From a checkpoint of a small image embedding model.
Training: ademamix at rate 0.00245, 24700 steps, batches of 256, held-out accuracy 99%.
Data: trained on capsule endoscopy frames (Kvasir-Capsule), 42238 training examples.
Rows from block 7 of a small image embedding model, named by matrix and row number. Rows with one number belong to one channel. Each number is 128 + 32 x the weight over its row's rms, rounded and kept within 0 to 255. All counts start at 0. Numbers have three digits each.
After each channel's rows are labels from the 100 images, of 14848, where the channel reaches its highest value: "strongest on" is what is common among them. Only what is clearly more common there than usual is listed. The data: capsule endoscopy frames (Kvasir-Capsule). In brackets: how many of the 100, against the usual share in percent.
# convs1: 3x3 conv, stride 2 (model.blocks.7.convs.1.weight, 256x256x3x3, each kernel summed), inputs 0-127
# convs2: expand pointwise conv (model.blocks.7.convs.2.weight, 1024x256x1x1, transposed), outputs 0-170

convs1.225:164141093175124029090110152180123135121062098150105140078138075066161124125131074138048131121077149122129148141125169089124125092072142165128154161132124142114081055148142105034111112087103140051166098146178100156067133112122124153079123109124137070142139134104107129119160020142095085114141117187129114117071170109088131062110163162120193122130116127004165140170114162151158125150175
convs2.225:129136134223120133126139093160128143106135137178131180128158127144165113115131131128125092078083228111139147122105107105128113098124095102111152128128139145140120161097000167127139144098091128120113147146136134094133126104130138125114172140143099132172124113136129096158134099055111143128072110143164141110125173092139132140125099112125144136158084185068138127095130104123082127110132132128177190118139188156124138136070127137125126084147115119097123122111142124157037077152125121128073126112028132131119118152127
strongest on: finding: pylorus (27 vs 3.4)

convs1.1:122099144144127145058127128115121162057160109141159096157126118181106149125103119128106158165171149148145157079094147111099134128060131158108177136113085160106116090148138146108100130144117063117123081133114137179093146142098087140123167187100109147123162133124139138092132204111089139068114099163116165110131079084142104085124067120112119184114097108099199146115193136107159175101142
convs2.1:125201174136227255113130109116052128127152146137131122191165031095113156163140110115134133141067159093118128136121081109083092091157051110110113150159128142136131187045165129135131136102101124109136083157113149118128103149106157129131143147130216121123136163134186112100122121193136159164130123154122189196133108149154120129124114126126129117109007126066121093210119104128133166140134107128118141099219112121123186127057163189122084014136080075124147160114133131146127115117134128147128149131113143145084136120071
strongest on: finding: pylorus (25 vs 3.4)

convs1.193:143095145119114127156118151137124111109106141145112096128111138180099144121127100151104133120086118087188150099109082151080128114124121091113079119122154092113118129129046168131121089127116070109100111131160126045121125132150120114168136160123079068073162050097165075083159142123132134136134127151095095037086126104112173101156079135184080139124167110145088082139086119119151141123122
convs2.193:117132124092148109113158146127102096119114093181129089133089103125102118121126111131158160137112114147167069154123128147113086096129055126122130150156137129144132135121126123108130130165131094147123093070146058087128118094138117126128118134114149133095132141134087130145121171111132236110061155052104101194058126126007131094130083158115132098179088155168115107161181145127126116114059092133128147179104129113145115133127171106080127124123136135085072134131136131176156158156149092111192142186136143156110075144124
strongest on: finding: reduced mucosal view (32 vs 6.2); finding: ileocecal valve (30 vs 8.8)

convs1.97:126096122124124136132131073180115121091146135103111134082113109201103136015199130151116121158146160079107109164130150153160072146119104112130129101124142032068121116100036139105130156155090140095109178159133087120147114132080135140128102130114131110129138031149136133148084163151151128125129143177074137039141120105159113120119118162036097136118131186175141132100095142111108158133135
convs2.97:130112133098144107119125152132161142150118119123086138162130055088118178073123125139114104132077164101123146185075128165101067093166125105130119130129128112043150204114133119152123049201139145186112101066127170127154122124163127073239126129121098068118110127097108110199131122142180100217129102006078126152126125141129138127129087132129108116147123128146130115131145150128155128120132109124154130125105109125166091140144105140118092125109121140189111130121129132119192084170126140084159149154160169111149143127135
strongest on: finding: ulcer (26 vs 1.6)

convs1.57:157065163060145107223163099083119096160104129161163146106062099211102126186181134160100097168136100179103137118066130150135099110097097115123114086149054106132122128173060073091099122083157135166168061173097144123102084151125088114185091146156114157127165088129155109129121089149145159131107145126139173141132101158083114104090126106114152145159106175102117081140179135095124144141087
convs2.57:133055088154138129118060086125112101128128097150067143126134119076102116154145172127140153117141171138211086138124054149204145135138103174124148113124104182127157129123135099129031117083138125075108165145124150105137163119147127098106130114144083146141162099136119194143116141185071185120182141127139131076105121075117146161101132139140121141144129102114128069143106053096099152110118199128107128134111132104146177131154079078147215120105150037127129124107126103117135136173122096120130090123202074144128136101188
strongest on: finding: foreign body (33 vs 1.6); finding: ileocecal valve (30 vs 8.8)

convs1.69:160095142119098116121118116103159128096145053103098164151136130116145128146119089160130127085095098086024087133165119108186108080116141101124155170118094119000089114145105110134128163122072093102159092150090120090134145063113205136137120088181082059124120104128134129084128135086131118135142143121161121134124149130115110114171096143141108113137193125152089116117141135169112095110140
convs2.69:128153134139144138141139126160130171078130121133174108125110174117136107047060158111129113136125156127128113144149128140131103127135102048093095136161091118149123136122139124089109089129121115092115129135098121072058050128110112139139141175122138129127197139105131152147129131144127100131133109131141144128130142115109067124136136142117118111158126142146121128119160128255142127118127104195162130142147124133007143163167129088143126071128172082109114189154135113100144137098083147137144066138144134116128143044129
strongest on: finding: pylorus (53 vs 3.4)

convs1.81:112140120136146061180071151178109107146107151136125156126091165175130104164140113136103201109121157074103132155114084163075141149096076097119147147087125124102118140077128135094119119138113121087067062177175159121078168103127103132155185130087043164138178129170156136130127125068136131119124189130101136163099109116139123118154159118140082134079121133125115116122112150142084079131121
convs2.81:150127109110136137120033133151125129117132020164118122129089120110126143131154130210125062112079125125174169114144162127128168107118143150108189145160138127095157125175085086125084083129129120092120152135128141127174145136161122126126113145128101134085080134101093119129134126129138104127057130113096171134112110081057219125126093119131169110142121114116107118130153140126133098145149136152148180083139194160146109165131125108142130132134087076100133121091077108100136083131139128127115130148140182128114088133121
strongest on: finding: blood fresh (31 vs 0.9)

convs1.103:100160090156137106142115151097150113102123083111133147126166115150116076127075067119107115127130120153111087133142126179112165140134151143118130144154079167136093054123065103122129060150160125137130148097123151124110153146201113086110072161121057174073096126168085103133160156131161143132179137132119151175109114142214118100104096104099094087105122101122093133136146107124112182115095
convs2.103:129178141143129091101089100052115141120164160158116128134128131132131119175175144147052126130162185168113127111118127117127131106123108113115102038120164143107157196134116125086103135129143099080139138157196113117157173131179184161179115123135115113129119143150161055148125141092117142100143088204136130160128061120108145173122180058118124081130094117123143130108125185117092083069109145128105122115126111098114157137088126157121202104151117109108130094126126154116154134123165154130125123095119142122124118138123
strongest on: finding: reduced mucosal view (30 vs 6.2)

convs1.184:070116060090133115139129169160129120108117207152153172129155095161139120124117164142112132142156093132171255093137109167110145157113057168124180131178156152092165090112115139131181144088187106159152068049121186137121145162138164150179141141181171125122108139162140130125021110204140172169140152150130126138138127118129110095132088155183106087133123153125110145150125121160127152153110
convs2.184:125086155145200150170129136172136086134121131110144111086107136142178117112094138119138116121138181132119103130111157122168116070139086120120108159112239094168122046129140109132164127128128118153079126120107119164054108111188138123136084149119126093109122139067144128126119143138119097128092146129156000141117135138135163110101129159090115170104121134105112141117129180152155109123085066230167083188133111185071127130142078098111145112172064126085116135118211198121161112150145151148130101124128133174111128152093
strongest on: finding: pylorus (32 vs 3.4); finding: foreign body (28 vs 1.6)

convs1.24:094155126091105114110186125084119108063114086126087115113083146107107196090111084114128078112128156189168106110161121164097124128131152137182110090093144113184120112130126142124126137137129094129014114107141138065045177153154099123139124146120122105066151102120137146140126148146123099125172119104109126162139128103126175119113039138241116110133139127125099119112111137134145119093119
convs2.24:116130146150123143116141127130101138119138158129134134106111076090080114128150140125150138116090145124145150111128076122121193127094138126162183169180124128138145134075111172100136154128115148127095121123102096109133137142149159128102090139132219146163142126153125205232134129142145104164156066108111095145109134141127158174161073125105158140075171121139106132137154131152118120130133152221128124143136092107151114196170124137129128048143171110132004127128181067118129107148126071133163123128128179111112113133148
strongest on: finding: pylorus (49 vs 3.4)

convs1.151:140112066132153157127090138178162153075129168094112181076184076138157137117154126147095126112142113140112185183137150119149103162042130091205146161148133113074121108096118083146145189171132119139152149130154081142153110153073116130074126119110131133114159167154122103072093082191151102071149088153148110131143155099131097125126151101113158152088099164158210127141149126137170143124222
convs2.151:129135150124107063106128127113127140136116153121127186189125168153106098115150083153124121110026139154123126048075130155208148137129173121126103145199138134190180101134076097152111136104125145133113134139179120053139132162159113131069120130121040134131142128087131118137157103128127136152105142149170142135108169081129144110124142163139126109116142144100166131125121129159140134195130128098140126127100175175175151128110131130126125080129154089108130121114086085182101090158091120125121130115128113119165100162105
strongest on: finding: blood fresh (57 vs 0.9)

convs1.30:114109105084121138088072080129087114139116094087073133107143115118146150134135083147118124132108117089141074148107119065145122065068114125146084036103081056096063156083120053069124168086092123151122138061118086080122106124104135136107134148122155144154133098092130114121128081120090119096067121103112103081147144114110109150092121141089134109096117129114155124130146109086112047102121
convs2.30:161111177145164165099126122111124129123184166023140120138135102134118130143126170104049092128144100139108167155142114111155133091166127111052135126090198072087162119103198109135136136121120166117120081123093129178087119131124109129186135106113130119169112071058227117099149131120095150132140135119110145053148106134115098106125099092143126126079162171098111146146066131130107172117236082157186086127155237107015189143121078185144138160096132111129106152080123168091137159119127141070190095133147151214151160117160
strongest on: finding: angiectasia (46 vs 1.9)

convs1.161:096131132214096147119147153133175126149140135116072101180118142166159123175146124136121162128161154120091169080145134125133116113139126162069064086121137064110125102119142144122126077172139102121095074110136064085128118106155132101097126133154127120088125136104232124062117202081176118162125055117130129151071153080092143100149147126145094123131142129142128145129120092114202160135139
convs2.161:071121138159156170126115166131158128135124095192069166122102084127169140085125135138149124136141128076121101154172145113144111115169129148128166169069154117128100151153190143133139157147132070135104133078120106124177000178147164184115131134176155100110134129143132159151183169186153135205136114118122140120137159130123191154111096122133121125126102136241085129130127133166138122131106128129178125088135093094140128198157157118134151098127135103095091213126141145122128162152107132114120172154201102169166143022186
strongest on: finding: pylorus (54 vs 3.4)

convs1.140:132142179120121126132135177122101104130127109118034113138107125097125159126143108131140100092144135102140046115108118076147103131131124080140136119130138123095134104133095156156127146099126075132078079123141163093145128084118101146116113124164131115093144104113095110118102106022131037107143141148143113075119146076054093118125082172142031121161143112110092149136149156153104086127101
convs2.140:106128130086165107129159144125115130141104128182128111121081189120128136133198124137125095129121119175126003082156091085143124121116109025123123150136144143120115132106099176139129128201093124126129171130155112079110107083122123110124169167180145086146163135152145148115043149125192145117109122095125153171132127124131110010160112135137138117134113123221122041139119136118055137068026114074148169146215121155091118179133178051121069188103130116117129132092165166184124127115116105128253127152117075073110104143128
strongest on: finding: ileocecal valve (44 vs 8.8)

convs1.199:159174157197114147142137125150125107111147090131142134123105135129099154088127092132159074116106146148083116101104133124130122123133106112063120160153165131055099094165128134141103114125114131073145119163095058091060154127158099149119070116100107109147141070123100126143010092124085157060135121054103142146059102115105141108116047158133134040131145148121105116114099144097149118115071
convs2.199:124090111128160112127057086128129096138152134154132139089154117143121137089177123124126128136134164115119143103091133135119135107119116121197140113138091113137143126088146110118077122107132051143126118231124128152155081124084092152187106145141025108126131104114124161180139113159134088255117180124129120190085146125092173132133080088152151126127046100119108129127167143131092119122107172137117121140141120132112120108153127111154106175158106078086133154145095131047135096139168105174135138131117151126132133124174
strongest on: finding: ileocecal valve (76 vs 8.8)

convs1.42:127171121152131124063103137136154110102155127146073116141096222043105107108153088114128119096101081122108021125144144149150132165121139136066148122173128142089117170115148155146119095119106081155057105107165134146096119113126129150144160100097139129146149155122111129113066118050127087103139130071116124064094114078129105129112150124161131124076129109112101140114121118116097111174139
convs2.42:084084140130121125155109156095127128139134095100124161121121142124128108069195113119165094138126139141127036138153111136138137160129132193129124048152112141128162137144120053197170137158128130146088122114133125116107123173127095106164112140160096161140162123136108168118110131141158192105100145041166140151140127125124130140221156082118122185126110122112145129138130124097110118110117116121139083128151112149021135114138185055129110139120077092128173127113111094167129113146086093144181123145161096117136213145094
strongest on: finding: foreign body (31 vs 1.6)

convs1.87:100086090042132096099118175145139138110117086143101122133047079086088144086119083113157082103116048151144131178128142101133160161153073103144085042108064120177098131128147139120139115119127083152061128125122112117130105164089133135136086151098152140082089122133080086114118156148142135127116111138106095103125142114155131135098049167167125143127053145130131181165149111144149141112084
convs2.87:131140130176139113099146111107110162108132123188162131125155136118170127127139131198132120147112119146123134115126122127114104180154158128104119128159136130061155106095137137095146130106159160156127126071133157148117116241108102099114145212110098083161143126201187132145125083120129134127130149154096136167092104126131130193151128121131135163162120127063128129123121140059102132135161131115146063063128118112159133126140143128081134134124157137162149098132113120200120126131141167095125144096112147126145138101122
strongest on: finding: ulcer (47 vs 1.6)

convs1.233:138124157111144110110157101129134119171117065060106138119118092139111126121141100136113096147115099149128088091111141058109051172100128111111108113171115142123094128104117076124119136087111135095139098117123089076155087152129093127076118104107113117062151142095084115042175095082075053133070092124151149139128102144115112097083116051111105120146090102109117138055130086060132063172096
convs2.233:145106069138107161160021124127099089113146163120084112097149129044151088073157194111141108108055110128126130125107131125141119081138110147124101127029134130099122117138126126082165122058128108092125071137128122133126103164128112145201117098107122172088213047127112135132125124150187109186112103138074127161124122054106140113058157079138110086136127127059051117107110121185132132131101119132109071141082155112097131177158112164116127157114083050091152128117134086139120164089160056141071127162127127122128100133131
strongest on: finding: angiectasia (40 vs 1.9)

convs1.150:145050121064060106125116058166134122095110088130138144077116111163144152082112099156124144158134172110139115090107065170119120069115152083166150147069123122051139097136078121069106138138098121140087147150162147139088147117148111151122150154107000037131166114076128147177149130125098111125161174111087119086135145131146124116138130119141137175119096132092146084152116162163119205137136
convs2.150:212134130126047146154136138126151127084131139149120130131115119140088142131171108129132080121145126186170135137114129122137112124071138141102187137144194083088072129154078094150158127096137133128123223102093116137225163124097203091223048110128128028160255071181128095104130139194160136136159106140255141118116139147133121162093133126111098092109119097124087127137096130172138229126104129124110137102218143236137128176137105114074210095115108123103052138101122180122142063150156132096081123124133195255123120169097
strongest on: finding: ileocecal valve (27 vs 8.8)

convs1.162:174100086049137058142085128138162139016109102171097142099154111078160081125101124147093143097086104117074116153107083118143102069147088061152094086089116087113129047159056149120178114147120095110080157145122149102128167084169127083114093129149086128138082111120128111109136121146159131159128128143118088117119165130193130075134089133105071138101115136142094121126101148142111117109127
convs2.162:130138149128101115082140172161135086134142103135089128091158126087169087028130137140133112220086131128139131129157097179120106193132102128077173099127166150126124147218075097167153121136116115141113126092208155128090121146143156128127070165164127077157128151129156108133090076111075124153156110155176126140134127142096255115171101102072106132139120131057129136130124128187126125098123118139139127149148119133140114158135130086139150137225127149124133127103134122174109130198130142069134100108088120125124088126110
strongest on: finding: ulcer (60 vs 1.6)

convs1.243:134054130088103106133112133146103134134153107124095138135108129081078125115153129133147146107096093153120129139108129122163082092132031105136099152098095130159139130125082136180156128090131145140125113140138189128156152178128054090111110119135123118077093055142123094113118140138125134008137120128146095130157115103077115110134064139113125157151148135147134111116112129070125141141095
convs2.243:132064135128137111123117136118113123167126106128136128070148130052168130138119127159113112130107119165131119057150110128122136130112127110144136084121163094131082127180130136078109133095140174138130000137146123154119131100112119143129092154169157134137117166147147145128129101143131088145127136137085104122132087122140160119099145150097137044149138117116048040101084144134140111116128066082141117105121098120105113086128135108115159094152131146068137112200195104156136130127153126111116106109131135136183000103126
strongest on: finding: reduced mucosal view (26 vs 6.2)

convs1.106:131139137091113105114110138153085086093083118112118121127100117168088145122144078180097119109141134126151105107131106154148120157125071152143055088111174076112130139108063126110116131132056112145114101150120140069030088108126148095136126129142110061123185098105176094082162088108108151121159079119099113080093135121120158118120093120168066115132141160121106159123083098163141157089132
convs2.106:117129138123092164133123139128123140102153087123137169131105074088076165037120107177137151124134139077146114153089130127130090167130104128142106255136146177125130128138130138128119125161123140192174130098098091115127120157146141137145135113145073119135105129250103167128141218125162164125121128114120146099057222131119098133131111130131126132108129125138132130137130148120169154124149110132103082153144161115163132131142193139114127160119113107124109116168171069192119126136118128129124133124149145131120060117196
strongest on: finding: pylorus (33 vs 3.4)

convs1.167:111114140150174161056119132098081136131100127081098093095188116138165135112128122115127120136098062161129169162146152105164112109122100035106086141102134055102147121153112042083078131110153136159139144146051087124132096143127121083093033143127197115130092099128113090116156099128090167122113055132140123127138156128118116147151092158080120116136136151133144104106132120030127140116139
convs2.167:160146134128125129127113109123223135106141144104161152125142041091118174093173126129160099054100138128126176167118145142124084175152038124167131163070147069061145113116162131148089144170138131134116153128089153114146131137150182128162112164103091093095106131129135137150193188126138194136098123116165144077066140137129112115137034110085104199132100126149131126108107220108135128106191146150136067090116156147121161182116084167058137130080126136161104121142166110099161093197085146075208142114255108166121148133132
strongest on: finding: angiectasia (33 vs 1.9)

convs1.138:133104128087091043100131134094117139097115085127147143103068112118053143126090139144113144082117147139145123069110080118101037084138157085171162103117089138121106141104121154143143128059117126113105114168126175212054134119148090136100151124120101122081148126127133128137105104103073143107179132082124068098098122104052105129107011138125135128064124102138132081109088154163057133084106
convs2.138:128123132124131152124112129129097132127125128144125127132152127114122123128174076072146058167142067160124150070176110132187167135083145182114224182132136177120032073123062108196118160137141144133067131174130128132130118123112128127128178128145137034166195139175127166116130116129141207121170148131126145092035124137142072133104109129105030107131163092126108090177053017111072142140140148117133127124219122213127119186177152101065118111126101152112097142167133125126134050138153130117122130100160123171194151120127
strongest on: finding: foreign body (29 vs 1.6)

convs1.207:136108126145051087135139117151083162122123105149122121138071114110110129137088106140100119095130104108167145107062133121089092091129145122096125139120148121086120119138176146136164085093134072092059100125171117131149159065131085155161134132121140101075115146050131084136100101071109059092154118130090138065124140091089117130166078151149142123142112121137076101156114169140106144175058
convs2.207:124131119122129124120083131112130128143153191204145123116128145159141132109170046113140003142136234171130111107130209120130136125133078159112099122143182097124060112056111151093164132122174129110089129129146103176145122114111120134133084176133074128127135061184156115118126143129128212107113104098144134171150133097131081020158123122133122082168134170119113142147130173171119170156088120155115090127134132171114153114118126059099092128113101126135095109130166155134129107123096166133151172128145138088130118154123
strongest on: finding: ileocecal valve (31 vs 8.8); finding: foreign body (28 vs 1.6)